{"image_size": 48, "crop_scale_min": 1, "optimizer": "soap", "beta1": 0.95, "merge_dims": true, "one_sided": false, "steps": 9700, "epochs": 41.2, "warmup_steps": 290}
Rows from block 5, named by matrix and row number. Rows with one number belong to one channel. Each number is 200 + 40 x the weight over its row's rms, rounded and kept within 0 to 999. All counts start at 0.
# convs0: first 3x3 conv (model.enc.2.1.convs.0.weight, 256x256x3x3), inputs 110-119, a 3x3 kernel for each
# convs1: second 3x3 conv (model.enc.2.1.convs.1.weight, 256x256x3x3, transposed), outputs 110-119, a 3x3 kernel for each
convs0.179,239,216,125,220,229,197,225,196,169,218,132,232,284,138,201,206,261,195,217,222,218,147,215,111,180,238,218,166,198,275,191,203,231,265,197,203,252,243,213,234,223,233,240,265,163,207,159,252,214,238,268,204,195,243,213,200,184,283,212,217,247,307,269,191,221,226,177,188,206,151,206,307,164,224,250,230,166,227,135,162,176,199,174,182,213,281,195,253,168,164
convs0.180,239,188,173,205,152,134,149,158,192,250,235,246,212,217,254,182,232,134,207,260,132,226,198,242,213,171,186,171,180,203,127,153,207,206,141,157,141,190,211,162,187,266,257,243,248,232,205,200,258,193,258,281,166,264,200,173,190,172,162,188,219,254,182,167,208,260,221,201,268,223,162,219,232,188,153,208,192,224,117,203,147,179,144,121,142,183,156,209,193,204
convs0.181,242,139,156,163,164,128,242,248,223,230,225,203,243,184,177,213,188,154,164,283,157,233,190,241,219,203,198,163,147,173,242,222,140,242,200,198,189,217,134,215,213,228,266,172,179,203,116,258,195,256,250,207,190,173,106,175,171,213,205,183,172,231,182,250,199,170,141,205,254,199,186,259,212,231,77,165,135,239,249,174,123,261,197,200,161,202,219,195,249,178
convs0.182,227,150,228,140,171,218,256,222,229,157,181,189,195,162,185,210,171,244,141,244,246,131,197,269,275,173,228,232,221,229,188,191,179,164,127,197,199,173,213,253,176,147,141,207,162,189,301,146,156,109,136,216,173,230,221,176,240,178,178,144,278,270,257,263,216,202,155,121,191,232,173,221,171,187,223,123,107,196,250,290,110,228,233,223,255,205,131,232,178,177
convs0.183,149,179,225,181,262,221,281,146,217,153,132,228,208,227,187,166,276,211,212,180,126,141,263,294,131,245,138,291,209,169,146,287,202,175,235,213,169,209,275,189,157,180,164,188,185,155,181,202,144,212,174,209,176,188,210,201,221,232,218,182,203,203,195,266,202,231,196,285,232,205,194,228,224,212,232,192,167,229,218,208,283,122,220,147,174,170,189,239,199,211
convs0.184,189,227,170,209,217,180,190,242,211,224,197,239,192,221,166,196,161,215,188,178,214,272,190,163,233,198,259,173,275,216,132,199,231,219,180,274,119,184,187,193,173,224,171,276,125,241,276,194,212,223,185,192,205,137,187,158,201,151,184,189,179,214,147,250,203,223,147,200,114,194,153,318,233,218,264,170,207,258,142,144,153,227,215,235,164,193,123,151,209,244
convs0.185,131,266,197,255,185,163,144,236,226,265,204,199,107,178,217,219,193,184,164,201,133,189,256,163,193,152,128,203,179,167,226,204,219,194,234,161,117,242,238,259,174,179,264,114,145,192,138,179,198,282,162,224,255,234,202,248,227,210,272,241,180,190,174,141,236,166,190,166,162,216,292,237,153,189,204,150,103,172,268,228,212,186,258,222,147,257,160,203,193,209
convs0.186,159,127,202,203,236,197,210,266,144,276,267,207,173,194,189,166,215,143,273,202,209,264,210,259,229,250,201,204,216,214,181,174,230,160,216,206,246,231,228,131,147,154,256,168,74,206,148,202,181,238,156,183,278,181,112,129,219,219,161,185,237,275,265,196,247,227,242,245,174,245,219,239,245,156,311,223,185,220,215,138,182,178,176,183,329,305,243,267,180,193
convs0.187,177,244,163,295,193,195,225,155,103,253,254,196,157,138,109,237,152,144,99,131,204,217,164,250,173,267,224,196,186,216,174,213,186,211,201,259,226,249,215,176,172,212,207,248,195,192,166,126,205,221,217,160,117,229,209,199,155,122,225,239,183,157,96,278,184,210,240,179,249,224,169,226,261,157,209,202,206,237,200,274,249,167,166,199,137,198,222,160,190,151
convs0.188,247,160,188,234,159,209,218,244,145,210,158,160,173,230,183,182,206,156,200,222,270,146,198,202,117,179,155,220,197,222,184,236,174,142,267,186,292,230,249,98,211,213,123,183,219,159,216,242,276,238,143,192,222,210,122,240,248,166,218,152,120,197,157,221,188,207,174,202,232,167,214,239,176,191,249,213,199,254,203,223,257,235,169,199,165,180,259,147,184,319
convs0.189,201,200,152,232,184,178,211,190,247,220,195,229,193,212,269,128,172,150,152,197,176,220,157,209,170,214,229,199,233,164,210,151,204,227,248,204,169,207,176,159,113,140,149,164,143,237,216,239,223,194,250,259,282,224,253,239,227,188,251,216,125,233,273,280,184,139,166,193,199,151,279,271,135,134,200,190,190,210,207,177,157,233,131,265,209,223,207,214,145,191
convs0.190,206,206,213,214,229,224,165,131,195,103,174,214,148,179,129,194,249,183,302,252,208,164,200,212,123,209,198,184,198,154,221,174,136,141,170,172,192,169,174,234,197,172,107,184,271,210,201,225,213,244,191,197,227,180,222,191,196,202,225,215,188,160,210,151,192,171,220,200,175,258,218,200,148,223,146,166,242,194,223,206,184,151,181,276,246,233,217,198,268,175
convs0.191,207,190,130,136,204,225,175,155,283,143,160,298,160,144,217,202,159,164,217,136,239,228,187,182,130,137,229,238,181,136,268,225,160,178,203,235,199,214,218,259,203,150,230,190,198,96,98,279,254,237,196,207,221,152,236,217,197,187,251,269,172,172,224,192,207,167,168,215,155,257,207,257,177,169,196,168,207,233,160,256,141,186,289,161,135,146,271,265,160,211
convs0.192,184,211,194,172,201,163,199,197,209,215,228,176,191,238,229,196,217,201,253,198,211,194,291,190,152,213,229,112,156,182,216,174,165,182,294,152,190,181,227,196,233,145,272,195,203,217,176,190,216,183,166,212,269,213,183,180,182,193,204,187,244,162,221,208,146,176,229,164,141,210,218,164,161,212,248,269,247,188,225,201,231,206,282,229,214,166,199,203,184,235
convs0.193,212,209,167,214,204,185,251,174,169,180,115,160,225,133,125,192,220,187,235,230,185,212,184,167,151,232,221,161,263,268,169,147,208,202,180,224,159,194,213,184,241,147,201,238,241,149,146,206,216,168,255,175,194,111,184,183,205,202,126,267,189,179,184,261,206,187,163,224,220,241,180,208,191,161,202,186,238,174,161,235,243,190,140,142,215,284,206,151,185,232
convs0.194,149,243,109,201,205,213,112,186,243,223,279,231,189,195,152,199,180,163,248,151,223,87,193,176,221,213,142,180,148,190,146,158,240,195,113,193,240,171,188,118,178,212,175,177,187,245,232,223,178,199,231,225,254,158,130,268,213,199,210,107,203,158,195,160,215,260,177,179,107,201,266,138,229,239,203,202,164,172,227,233,166,191,182,225,178,256,232,217,169,264
convs0.195,217,187,220,238,195,174,157,169,281,169,171,162,254,224,254,221,217,243,182,202,267,219,219,187,163,168,129,211,223,156,198,215,248,271,262,161,154,91,186,226,231,190,230,208,202,176,158,156,221,169,176,175,209,179,236,223,155,239,226,219,269,154,216,243,185,190,174,209,187,210,170,186,100,236,209,209,157,206,178,248,172,131,201,223,218,303,226,240,158,197
convs0.196,206,203,154,239,190,248,235,233,166,233,185,184,260,174,160,220,234,240,177,128,197,178,221,170,160,175,288,241,183,163,214,107,213,148,153,205,268,228,198,217,205,199,153,154,217,142,256,191,172,245,148,217,113,259,245,212,154,173,279,185,207,192,220,158,195,189,165,178,193,147,165,212,241,238,237,251,247,108,186,243,187,223,161,130,247,218,220,149,216,229
convs0.197,199,213,202,212,250,244,311,174,180,135,235,211,232,254,180,243,155,194,191,200,178,225,173,228,105,143,136,148,257,159,240,210,220,255,206,211,179,164,186,147,208,230,239,235,194,177,218,225,234,230,245,160,217,205,204,233,167,241,216,139,233,192,174,122,195,198,230,234,203,208,118,246,174,162,192,174,225,132,167,278,191,209,255,213,264,156,151,188,264,153
convs0.198,277,195,236,189,181,164,170,218,322,136,281,251,238,152,187,171,254,150,202,186,236,193,236,146,220,169,309,204,219,157,203,192,219,166,168,197,185,203,190,172,229,117,155,109,173,231,210,193,197,130,251,268,152,185,164,119,257,303,220,249,218,230,187,204,220,185,213,185,175,192,251,203,255,183,168,169,192,191,182,187,165,236,210,73,288,183,211,192,181,252
convs0.199,191,245,143,133,209,179,193,140,241,151,199,221,240,128,206,253,176,218,234,205,207,146,198,186,167,191,231,220,259,195,162,198,169,233,221,231,166,226,144,228,228,154,221,265,193,127,238,134,280,214,147,194,270,178,232,180,181,270,237,158,224,275,197,199,269,258,165,229,240,180,240,233,160,203,233,214,216,186,231,168,271,191,146,169,202,254,185,158,164,223
convs0.200,146,233,241,217,145,209,180,246,177,168,141,177,182,170,240,236,251,192,206,327,222,282,231,140,224,180,200,217,202,199,218,195,233,188,227,211,220,234,192,206,168,255,226,193,178,143,189,164,109,195,207,140,188,179,230,243,216,224,165,203,109,207,195,179,177,200,270,210,199,243,241,148,221,196,254,233,202,218,208,172,173,177,298,212,142,244,193,212,112,208
convs0.201,209,222,166,227,207,143,88,159,195,256,242,198,163,150,194,202,186,161,197,201,150,133,233,227,212,131,151,184,285,218,198,239,255,262,218,200,120,136,227,160,127,145,159,143,204,227,183,260,188,162,247,133,266,268,221,204,161,197,311,271,188,174,148,214,200,225,227,168,178,194,171,242,240,191,199,167,149,168,214,249,232,154,108,212,263,119,234,202,141,152
convs0.202,199,215,131,168,204,215,260,214,169,204,235,131,215,178,177,179,123,257,221,176,141,217,211,164,224,229,206,200,218,207,206,157,152,137,265,207,214,225,200,210,181,175,193,145,156,310,282,215,199,213,222,204,173,212,184,133,205,211,250,244,220,289,144,181,130,221,260,272,169,224,144,187,174,152,164,190,233,170,183,202,187,214,224,226,206,245,123,206,208,156
convs0.203,270,223,171,203,187,238,204,169,197,214,235,188,160,217,213,154,213,238,210,239,180,149,187,117,155,162,202,181,253,194,188,195,168,240,190,183,191,237,239,194,184,179,167,139,198,187,221,270,156,158,199,213,275,149,218,243,106,146,267,251,250,145,281,131,208,228,180,193,198,178,207,171,159,212,148,154,172,211,147,207,69,163,252,127,227,135,245,222,178,157
convs0.204,247,232,265,156,174,198,144,145,56,172,235,202,142,166,265,207,192,212,194,221,185,201,149,230,237,202,208,247,200,244,200,227,214,267,128,231,228,246,216,213,204,248,165,235,157,173,203,215,191,213,245,233,184,134,133,267,238,190,173,122,152,190,233,215,219,223,202,112,171,161,231,256,221,204,240,224,224,163,260,172,262,166,240,162,199,180,209,244,211,149
convs0.205,228,208,180,203,165,281,261,208,217,153,177,204,234,218,180,203,203,175,214,129,185,153,204,122,217,212,172,201,115,166,182,251,219,236,211,223,251,266,194,208,233,218,172,192,198,177,228,180,201,209,227,261,252,255,216,275,156,257,219,215,267,246,234,221,149,233,202,147,101,165,219,238,264,153,208,224,194,138,167,225,216,224,199,160,176,215,223,225,215,198
convs0.206,270,279,217,206,256,237,157,217,179,213,227,175,243,285,179,161,219,236,230,185,177,216,177,150,192,169,187,183,233,136,221,189,240,253,191,238,193,215,178,205,223,186,248,90,178,206,214,172,253,217,221,233,149,165,106,183,117,261,191,214,274,193,196,239,196,152,240,188,200,126,267,168,191,197,208,219,254,266,175,174,252,217,191,174,256,174,196,221,245,240
convs0.207,189,210,271,143,174,261,269,227,239,142,174,135,229,196,175,162,222,261,166,192,161,131,271,256,178,224,233,170,192,229,190,140,175,163,219,205,190,172,227,146,193,172,171,205,164,216,234,222,238,220,225,202,237,275,136,281,171,291,193,177,191,173,196,155,178,228,201,244,110,230,192,147,193,224,174,179,205,220,232,208,170,181,172,243,183,133,222,123,151,176
convs0.208,259,116,263,228,192,135,246,205,260,204,305,221,248,260,188,169,264,204,202,231,177,145,176,200,180,169,235,155,277,146,251,201,120,223,190,260,210,220,207,252,245,231,126,206,186,115,220,202,255,247,166,213,216,164,239,153,108,172,186,169,212,167,202,201,261,181,256,226,148,254,197,216,269,177,198,223,237,243,287,234,244,185,204,186,155,125,238,249,193,259
convs0.209,232,241,214,224,169,201,182,231,236,172,158,219,198,223,171,265,211,172,165,222,226,211,189,189,152,200,172,207,117,198,216,178,307,214,147,207,165,270,165,228,140,160,132,149,120,214,264,196,323,213,269,170,142,226,256,248,170,244,181,140,227,199,167,201,165,154,168,210,221,214,193,227,245,223,219,225,192,238,148,187,208,234,185,211,232,166,193,183,228,161
convs0.210,225,264,160,117,192,207,205,189,173,225,171,181,218,217,216,187,192,231,133,138,204,240,172,187,250,257,114,117,176,186,185,210,194,246,249,247,212,260,185,144,198,191,235,213,245,132,243,216,108,224,189,192,207,177,196,223,218,163,183,173,164,187,179,256,203,242,243,145,185,180,187,294,137,166,186,109,281,243,215,246,227,175,186,277,142,238,192,271,251,199
convs0.211,177,193,220,166,163,210,154,205,183,178,162,157,151,264,243,207,207,168,147,203,137,185,134,164,251,232,181,224,254,268,204,228,178,191,211,169,163,185,158,205,253,206,208,222,206,111,179,198,143,214,241,147,160,184,170,193,218,249,194,178,192,179,169,193,217,210,141,170,157,253,260,147,177,191,187,240,200,231,232,229,220,204,165,211,198,223,119,217,218,245
convs0.212,188,208,183,173,200,177,158,218,175,149,170,185,187,235,238,277,196,216,216,221,149,192,189,206,174,252,154,225,112,210,190,187,215,214,195,204,169,259,233,195,204,238,255,215,199,181,198,220,239,133,148,196,190,169,158,185,194,200,222,222,230,197,300,177,131,243,96,243,241,193,211,219,269,213,167,188,184,153,226,144,231,174,262,160,210,210,211,261,256,151
convs0.213,205,262,182,210,214,186,167,275,154,267,218,204,218,231,163,189,209,152,192,141,207,122,233,192,186,158,193,205,177,164,219,159,195,274,225,233,232,240,274,187,251,182,265,125,236,216,180,242,153,190,209,244,232,190,226,232,203,225,90,204,245,203,253,232,267,194,165,250,224,189,240,197,189,112,202,196,192,207,218,240,242,164,171,198,239,191,307,263,206,193
convs0.214,215,187,172,179,178,205,179,242,211,199,159,224,138,179,234,210,194,191,246,203,205,186,209,210,163,239,256,185,161,204,142,216,129,199,144,180,195,210,214,246,201,191,182,226,242,223,183,253,260,169,144,168,188,193,135,207,178,182,228,186,179,168,189,209,160,204,228,145,180,214,244,148,177,178,199,145,254,220,281,255,132,177,194,312,171,139,150,260,210,226
convs0.215,194,213,163,202,188,214,197,208,207,188,176,182,136,204,223,223,222,117,164,168,209,248,226,261,185,189,202,249,211,187,204,177,218,166,212,208,148,224,184,166,243,188,175,156,176,124,213,239,202,150,155,149,200,186,273,275,255,148,93,245,229,177,187,193,200,187,218,219,182,250,222,192,248,246,156,240,259,186,216,233,230,153,302,218,239,227,254,205,175,200
convs0.216,248,217,214,214,191,122,180,236,199,176,166,236,231,109,168,211,258,167,206,205,162,212,203,180,154,167,143,193,126,239,252,178,245,185,210,249,214,217,167,244,100,175,240,208,217,248,187,156,221,129,176,199,187,200,181,171,189,234,222,232,214,239,228,149,214,119,177,231,218,216,214,222,197,183,242,244,73,111,165,100,134,192,123,214,189,254,210,239,228,160
convs1.179,206,246,178,265,211,248,237,125,236,183,174,277,155,198,178,271,183,205,140,223,231,231,148,167,172,195,192,177,224,206,192,240,184,199,178,214,186,174,159,250,210,188,261,171,192,188,232,125,159,246,191,132,177,250,229,228,189,174,205,182,228,185,198,201,211,166,225,220,98,186,206,251,216,91,157,129,168,100,213,193,166,192,240,180,221,262,196,227,117,234
convs1.180,235,123,200,191,172,114,281,131,185,183,160,172,239,200,228,235,216,161,234,178,63,155,187,180,207,214,191,284,165,136,270,148,200,158,268,212,217,163,140,166,174,225,271,199,226,210,162,210,254,186,189,176,171,148,204,241,168,232,123,184,302,192,227,240,210,249,105,203,162,225,254,186,210,174,243,252,198,140,167,188,230,156,186,209,166,220,180,211,265,126
convs1.181,197,221,220,241,199,227,253,238,136,146,173,172,208,164,192,207,210,211,219,193,157,206,258,233,217,269,222,133,156,265,234,188,139,224,208,215,249,194,181,269,223,124,192,180,212,242,214,170,229,170,209,215,230,172,252,216,247,157,201,173,237,178,132,220,174,241,230,205,208,207,200,183,203,126,159,183,190,191,225,159,275,310,230,267,126,193,222,241,165,258
convs1.182,217,234,209,155,194,206,251,189,160,199,187,226,229,209,198,162,271,344,174,204,168,183,174,273,197,181,189,265,272,227,122,162,217,172,198,244,108,202,167,156,129,226,223,234,214,267,211,140,142,124,206,146,218,211,164,235,238,142,141,222,167,219,204,187,154,198,186,226,207,213,233,253,159,209,190,261,159,184,174,163,170,242,153,265,146,218,232,209,184,214
convs1.183,136,177,179,205,207,191,235,306,259,230,155,242,205,142,169,210,262,308,216,121,225,182,160,188,260,218,266,148,195,185,218,232,204,215,195,211,215,300,205,250,178,212,158,151,191,195,159,241,178,238,212,240,224,157,180,202,206,203,289,202,179,171,185,219,221,158,191,202,214,247,235,227,239,215,258,153,210,175,151,186,211,286,217,149,224,185,185,214,231,248
convs1.184,200,194,182,161,212,188,169,166,138,174,171,182,143,193,264,209,267,241,162,185,164,176,170,185,227,206,203,208,268,154,174,219,290,246,190,266,282,262,174,231,251,249,175,214,162,212,229,202,242,260,220,239,252,227,188,191,247,190,192,227,240,188,232,215,220,221,152,279,268,205,121,204,153,141,267,170,144,199,200,162,234,230,204,229,224,237,222,172,214,249
convs1.185,181,256,240,146,238,246,182,210,265,229,222,242,157,170,195,198,205,192,241,197,209,243,249,174,248,206,202,63,218,239,167,185,253,191,247,195,164,210,131,216,168,126,236,286,62,195,183,177,270,204,197,172,261,127,154,185,221,111,274,150,279,218,180,184,205,148,261,167,200,212,194,173,183,197,210,317,190,197,100,189,156,147,212,212,263,237,183,186,227,192
convs1.186,153,196,189,215,152,183,215,191,208,220,209,190,210,225,186,187,135,179,196,189,180,199,173,151,248,305,173,179,183,220,243,265,231,179,103,254,300,164,178,144,130,213,223,196,245,275,249,228,261,179,197,167,206,246,239,191,235,224,225,208,143,190,246,231,220,225,138,216,215,224,227,187,203,160,223,181,175,266,214,270,162,137,214,136,194,162,219,114,199,205
convs1.187,159,247,222,234,203,233,177,248,163,249,184,178,168,124,201,194,201,203,229,211,201,197,257,199,240,160,194,233,172,183,250,215,182,226,140,164,207,164,226,222,186,183,281,240,216,219,189,258,139,236,212,178,187,129,176,257,235,200,194,155,160,208,257,135,167,117,204,206,193,170,161,298,213,109,140,227,184,141,244,129,195,192,177,176,159,213,206,199,208,204
convs1.188,162,237,200,173,207,211,213,201,114,154,202,229,156,195,148,166,121,225,155,206,205,146,254,226,127,257,206,150,227,155,161,208,163,190,231,239,167,231,220,263,285,208,109,130,195,155,226,257,222,186,205,236,158,186,173,203,174,263,241,170,219,191,179,173,271,214,223,241,213,161,203,162,223,108,192,239,197,235,232,231,194,200,126,126,203,209,183,202,240,182
convs1.189,244,228,237,177,155,179,217,237,174,215,212,239,162,139,171,289,194,130,224,187,119,257,143,177,233,178,235,231,232,247,143,191,187,221,198,154,194,213,206,187,146,179,205,182,220,175,257,202,150,166,179,194,208,276,237,174,256,189,197,235,102,139,219,165,114,148,140,153,158,182,171,218,193,95,150,179,215,178,247,216,193,198,189,210,148,187,169,144,225,182
convs1.190,216,171,202,197,158,119,231,176,276,203,175,185,292,169,127,206,257,191,158,176,213,189,274,205,242,209,153,226,175,274,203,171,220,192,164,163,212,176,185,213,259,117,279,184,191,215,187,281,167,202,207,228,139,270,113,306,212,169,144,238,259,275,256,194,275,219,113,220,263,197,179,151,263,116,269,182,266,227,137,216,163,192,240,220,215,185,123,140,217,225
convs1.191,114,194,234,274,203,149,200,219,222,255,236,250,259,216,176,230,193,141,198,143,200,172,266,242,109,180,150,290,221,222,195,186,185,222,116,162,220,196,205,181,264,196,208,260,229,185,116,146,336,156,268,220,193,276,277,95,256,212,133,223,164,268,226,226,203,203,226,155,209,160,175,202,135,172,172,215,150,152,186,182,235,304,322,182,190,271,183,200,159,194
convs1.192,135,166,181,174,176,128,227,217,274,193,272,151,239,219,205,174,207,190,248,173,181,196,228,168,218,254,198,195,178,172,217,176,181,159,155,121,204,216,232,269,203,95,164,159,217,226,207,266,198,149,153,171,165,192,239,121,103,237,221,187,300,148,241,198,183,247,186,259,142,226,205,147,206,189,266,252,244,217,177,191,199,189,139,198,192,279,231,164,188,148
convs1.193,168,190,230,178,174,206,236,179,167,193,199,263,170,239,203,222,204,183,141,247,248,263,233,213,185,217,160,178,192,180,150,147,147,177,196,211,242,224,262,192,255,292,204,162,180,200,236,262,150,194,172,224,277,209,247,116,133,191,167,199,166,223,222,98,232,218,185,170,172,199,255,237,220,151,208,270,230,182,214,193,173,175,189,212,237,209,190,156,150,131
convs1.194,148,184,240,191,258,240,195,255,107,245,255,243,217,225,224,164,184,259,198,281,222,160,243,170,192,168,192,140,148,216,221,198,131,178,212,230,230,223,199,252,181,175,187,143,223,209,196,177,213,222,221,181,219,155,189,252,264,240,280,232,235,229,113,166,143,185,258,187,165,223,152,222,156,320,238,135,197,203,152,280,204,217,255,250,244,164,177,237,199,168
convs1.195,159,183,211,151,159,225,223,229,164,134,186,89,201,207,196,153,205,235,149,225,183,170,215,221,249,112,210,215,126,240,203,183,193,221,183,213,187,173,152,190,262,174,154,234,222,214,224,256,195,194,152,238,219,210,166,158,171,123,254,238,142,263,198,165,181,201,150,216,154,171,155,218,212,188,215,180,154,144,238,209,287,141,153,181,263,225,179,283,219,228
convs1.196,177,137,275,214,225,265,156,149,259,247,231,184,105,152,233,184,184,167,232,206,157,232,130,175,245,209,176,173,175,200,160,170,193,188,184,179,204,207,281,164,219,207,190,158,215,162,153,148,175,160,177,174,195,237,218,192,161,220,189,211,166,236,197,170,159,196,245,123,218,183,233,268,159,173,172,173,188,182,234,222,176,194,202,194,172,191,207,239,176,215
convs1.197,181,202,89,246,200,131,214,299,229,214,236,217,242,160,187,121,203,316,222,194,221,273,215,227,269,227,283,179,177,188,267,219,270,218,187,224,213,182,234,133,164,186,253,195,204,143,185,303,240,190,146,179,217,223,199,205,202,201,184,237,254,145,148,182,189,182,159,129,260,275,196,179,201,193,220,203,213,268,277,188,284,234,154,185,168,250,161,142,191,158
convs1.198,229,200,236,153,182,188,184,190,147,190,254,187,166,223,195,213,193,174,174,238,142,180,212,195,195,194,210,222,151,247,185,189,195,192,211,242,234,205,240,161,149,220,220,179,216,166,166,159,243,138,159,198,259,186,154,98,240,200,160,141,225,273,98,139,197,170,215,207,112,177,215,168,160,215,232,157,194,166,170,194,177,251,210,183,250,195,178,269,144,249
convs1.199,235,261,131,194,229,218,252,232,174,203,127,143,217,264,205,233,258,167,212,192,195,143,192,262,180,252,172,234,199,240,135,173,180,118,206,173,205,248,260,221,249,250,237,268,207,140,279,199,276,198,224,254,253,188,209,273,114,169,247,211,242,151,284,187,179,319,195,311,166,156,118,244,201,133,207,231,117,140,253,221,220,232,227,248,195,263,123,134,163,241
convs1.200,154,183,178,183,113,224,154,214,166,161,151,161,111,147,196,207,239,243,222,143,201,201,230,115,234,192,245,183,183,148,153,205,201,159,182,156,201,190,234,218,237,141,204,219,91,205,179,238,258,199,277,222,175,210,214,184,202,231,196,208,87,244,195,133,203,175,203,224,204,167,245,253,226,181,150,175,195,259,143,220,291,184,152,188,202,285,223,204,208,233
convs1.201,239,222,142,121,157,161,243,246,147,225,183,150,240,197,204,189,178,246,240,185,274,148,219,208,278,149,276,195,295,180,110,179,234,247,175,222,192,205,193,186,128,259,141,293,134,221,221,255,222,170,257,200,196,248,223,171,213,238,179,214,203,181,186,202,182,265,239,173,265,221,224,244,148,228,244,172,240,195,181,220,248,154,247,197,233,174,163,201,153,191
convs1.202,239,228,182,221,168,201,143,229,260,257,211,230,199,156,218,173,232,159,122,303,216,281,141,142,178,163,221,157,151,193,242,221,153,209,225,204,216,189,223,268,286,170,237,196,177,233,239,229,209,215,157,186,145,220,182,226,217,190,258,160,251,247,258,183,178,186,266,226,164,239,160,179,208,135,182,209,212,159,236,169,196,226,245,180,189,188,234,247,177,139
convs1.203,213,189,224,200,149,215,282,173,207,194,159,222,74,143,227,204,272,163,201,237,172,222,140,184,131,176,243,207,172,245,148,267,172,188,205,245,227,179,200,198,169,234,112,148,203,215,208,196,189,197,279,176,195,198,157,136,191,175,184,188,296,200,178,264,212,290,177,229,192,144,302,212,171,184,201,177,234,228,172,254,127,170,180,234,166,199,168,176,202,240
convs1.204,184,168,248,175,167,154,184,203,231,210,237,202,204,244,189,212,263,181,276,169,219,240,169,265,150,182,280,274,228,246,200,145,192,146,288,243,193,252,170,212,205,260,176,251,269,238,184,297,181,196,235,203,145,219,241,210,186,163,186,141,183,234,207,135,186,224,198,184,145,144,219,242,203,212,196,239,182,133,235,224,182,152,222,239,201,169,178,239,220,208
convs1.205,170,179,213,170,207,235,222,213,158,186,161,220,204,179,230,209,240,272,202,223,164,246,202,191,201,188,232,192,143,122,182,167,228,177,166,174,182,214,175,182,297,162,191,278,247,175,274,199,176,239,255,205,162,178,210,198,288,166,216,222,165,210,228,170,238,186,161,228,219,181,153,174,136,167,210,184,250,207,163,216,111,187,141,192,230,249,145,226,174,258
convs1.206,223,195,222,238,171,149,143,165,207,104,185,258,125,216,197,151,189,128,220,241,227,250,188,145,229,254,137,221,236,216,194,208,228,270,189,165,170,181,179,211,254,243,95,190,175,235,204,170,269,218,129,188,201,243,224,144,163,183,242,238,209,162,225,165,238,178,299,169,205,203,234,164,248,228,114,239,215,194,183,129,250,143,166,213,168,224,153,186,140,251
convs1.207,200,254,227,233,196,208,237,199,199,241,178,270,233,216,249,253,181,149,182,224,187,216,213,218,197,232,267,179,260,188,250,190,131,226,209,187,169,140,197,252,216,236,244,159,194,177,214,171,158,195,233,246,249,169,286,249,207,251,179,90,206,217,196,245,143,205,138,126,166,244,205,246,239,225,151,189,203,209,290,186,233,225,111,116,253,155,274,118,112,170
convs1.208,170,136,198,171,273,193,188,169,132,191,206,244,276,303,181,235,197,248,166,213,186,187,164,200,204,248,152,190,249,208,199,162,243,205,191,190,182,199,256,277,176,129,214,245,224,191,151,169,246,235,139,225,189,272,220,257,210,115,199,172,152,300,180,160,222,180,215,232,203,256,186,240,226,251,164,214,155,188,205,252,194,199,141,260,195,211,218,229,193,145
convs1.209,229,255,259,190,186,110,179,178,187,243,185,243,223,231,185,198,226,248,169,157,151,179,168,207,187,78,168,186,220,192,213,225,211,199,308,245,191,211,210,155,185,231,133,141,152,180,242,197,245,178,218,194,204,162,185,206,168,172,180,243,151,161,152,284,221,137,251,243,201,219,259,159,280,191,206,121,219,161,243,137,176,155,208,252,132,242,164,121,176,242
convs1.210,178,238,185,236,160,215,218,176,136,181,176,186,169,173,217,175,251,187,191,201,220,147,145,207,190,321,209,268,227,168,209,283,251,193,252,235,210,221,200,220,118,210,296,137,185,239,185,199,134,215,146,107,201,213,144,191,175,155,157,224,200,176,187,127,202,221,227,158,222,187,185,229,157,204,233,190,257,142,133,186,220,160,188,164,145,134,192,188,218,202
convs1.211,180,223,239,256,212,214,230,236,227,155,131,207,223,151,189,227,189,159,136,256,123,153,232,158,178,237,143,164,243,167,213,229,164,181,181,195,231,172,231,202,165,298,254,191,177,183,168,211,235,168,221,182,202,232,184,239,203,202,202,220,201,224,212,228,164,159,166,207,116,217,285,256,215,233,197,168,238,219,165,193,153,173,242,223,232,168,199,70,268,228
convs1.212,226,197,213,282,167,235,221,163,199,188,196,242,178,195,173,111,277,194,252,191,215,186,81,127,211,267,266,145,210,228,175,220,219,229,163,178,210,246,197,260,187,164,230,262,220,133,163,160,249,170,223,163,209,159,187,188,242,187,220,220,182,243,264,192,233,155,187,199,268,171,216,155,167,194,209,201,238,226,263,133,178,192,269,194,261,199,252,267,160,199
convs1.213,127,166,236,251,152,212,180,191,236,211,191,218,318,241,128,219,140,246,191,125,163,188,232,225,200,192,250,223,309,227,237,243,197,153,110,249,184,202,228,220,213,244,273,201,272,179,267,181,186,219,172,165,196,190,192,266,195,162,186,211,290,167,248,170,188,271,207,263,151,236,169,163,213,135,223,163,150,202,179,194,251,162,180,202,133,124,219,293,262,226
convs1.214,240,254,145,218,167,137,164,173,213,238,215,106,174,152,210,207,178,184,178,227,202,184,192,170,229,173,217,248,159,236,147,281,176,243,87,205,214,107,109,169,159,188,130,263,181,231,231,158,217,259,164,219,184,176,274,238,118,227,222,194,233,243,181,281,175,155,178,167,216,184,250,243,212,176,187,200,144,206,154,253,94,211,173,117,266,164,148,174,276,191
convs1.215,241,183,202,265,215,222,250,189,155,236,241,138,152,197,152,176,213,209,176,158,250,134,212,144,227,195,191,117,192,195,193,233,147,249,185,172,130,207,252,179,257,205,206,149,114,186,170,142,193,237,213,165,251,259,225,189,212,169,232,153,219,187,164,141,158,278,226,224,202,177,199,283,126,165,256,272,219,167,209,203,182,189,162,221,171,261,250,153,235,189
convs1.216,183,248,206,216,211,212,246,220,260,186,207,164,213,183,237,225,223,182,150,130,164,161,191,148,199,131,172,229,226,231,142,273,224,221,173,243,224,179,134,243,234,265,201,232,221,153,145,251,243,204,192,147,242,226,199,286,177,212,187,244,112,223,210,148,167,238,184,145,163,164,127,142,248,180,157,180,159,310,288,205,236,227,180,156,271,211,182,258,154,250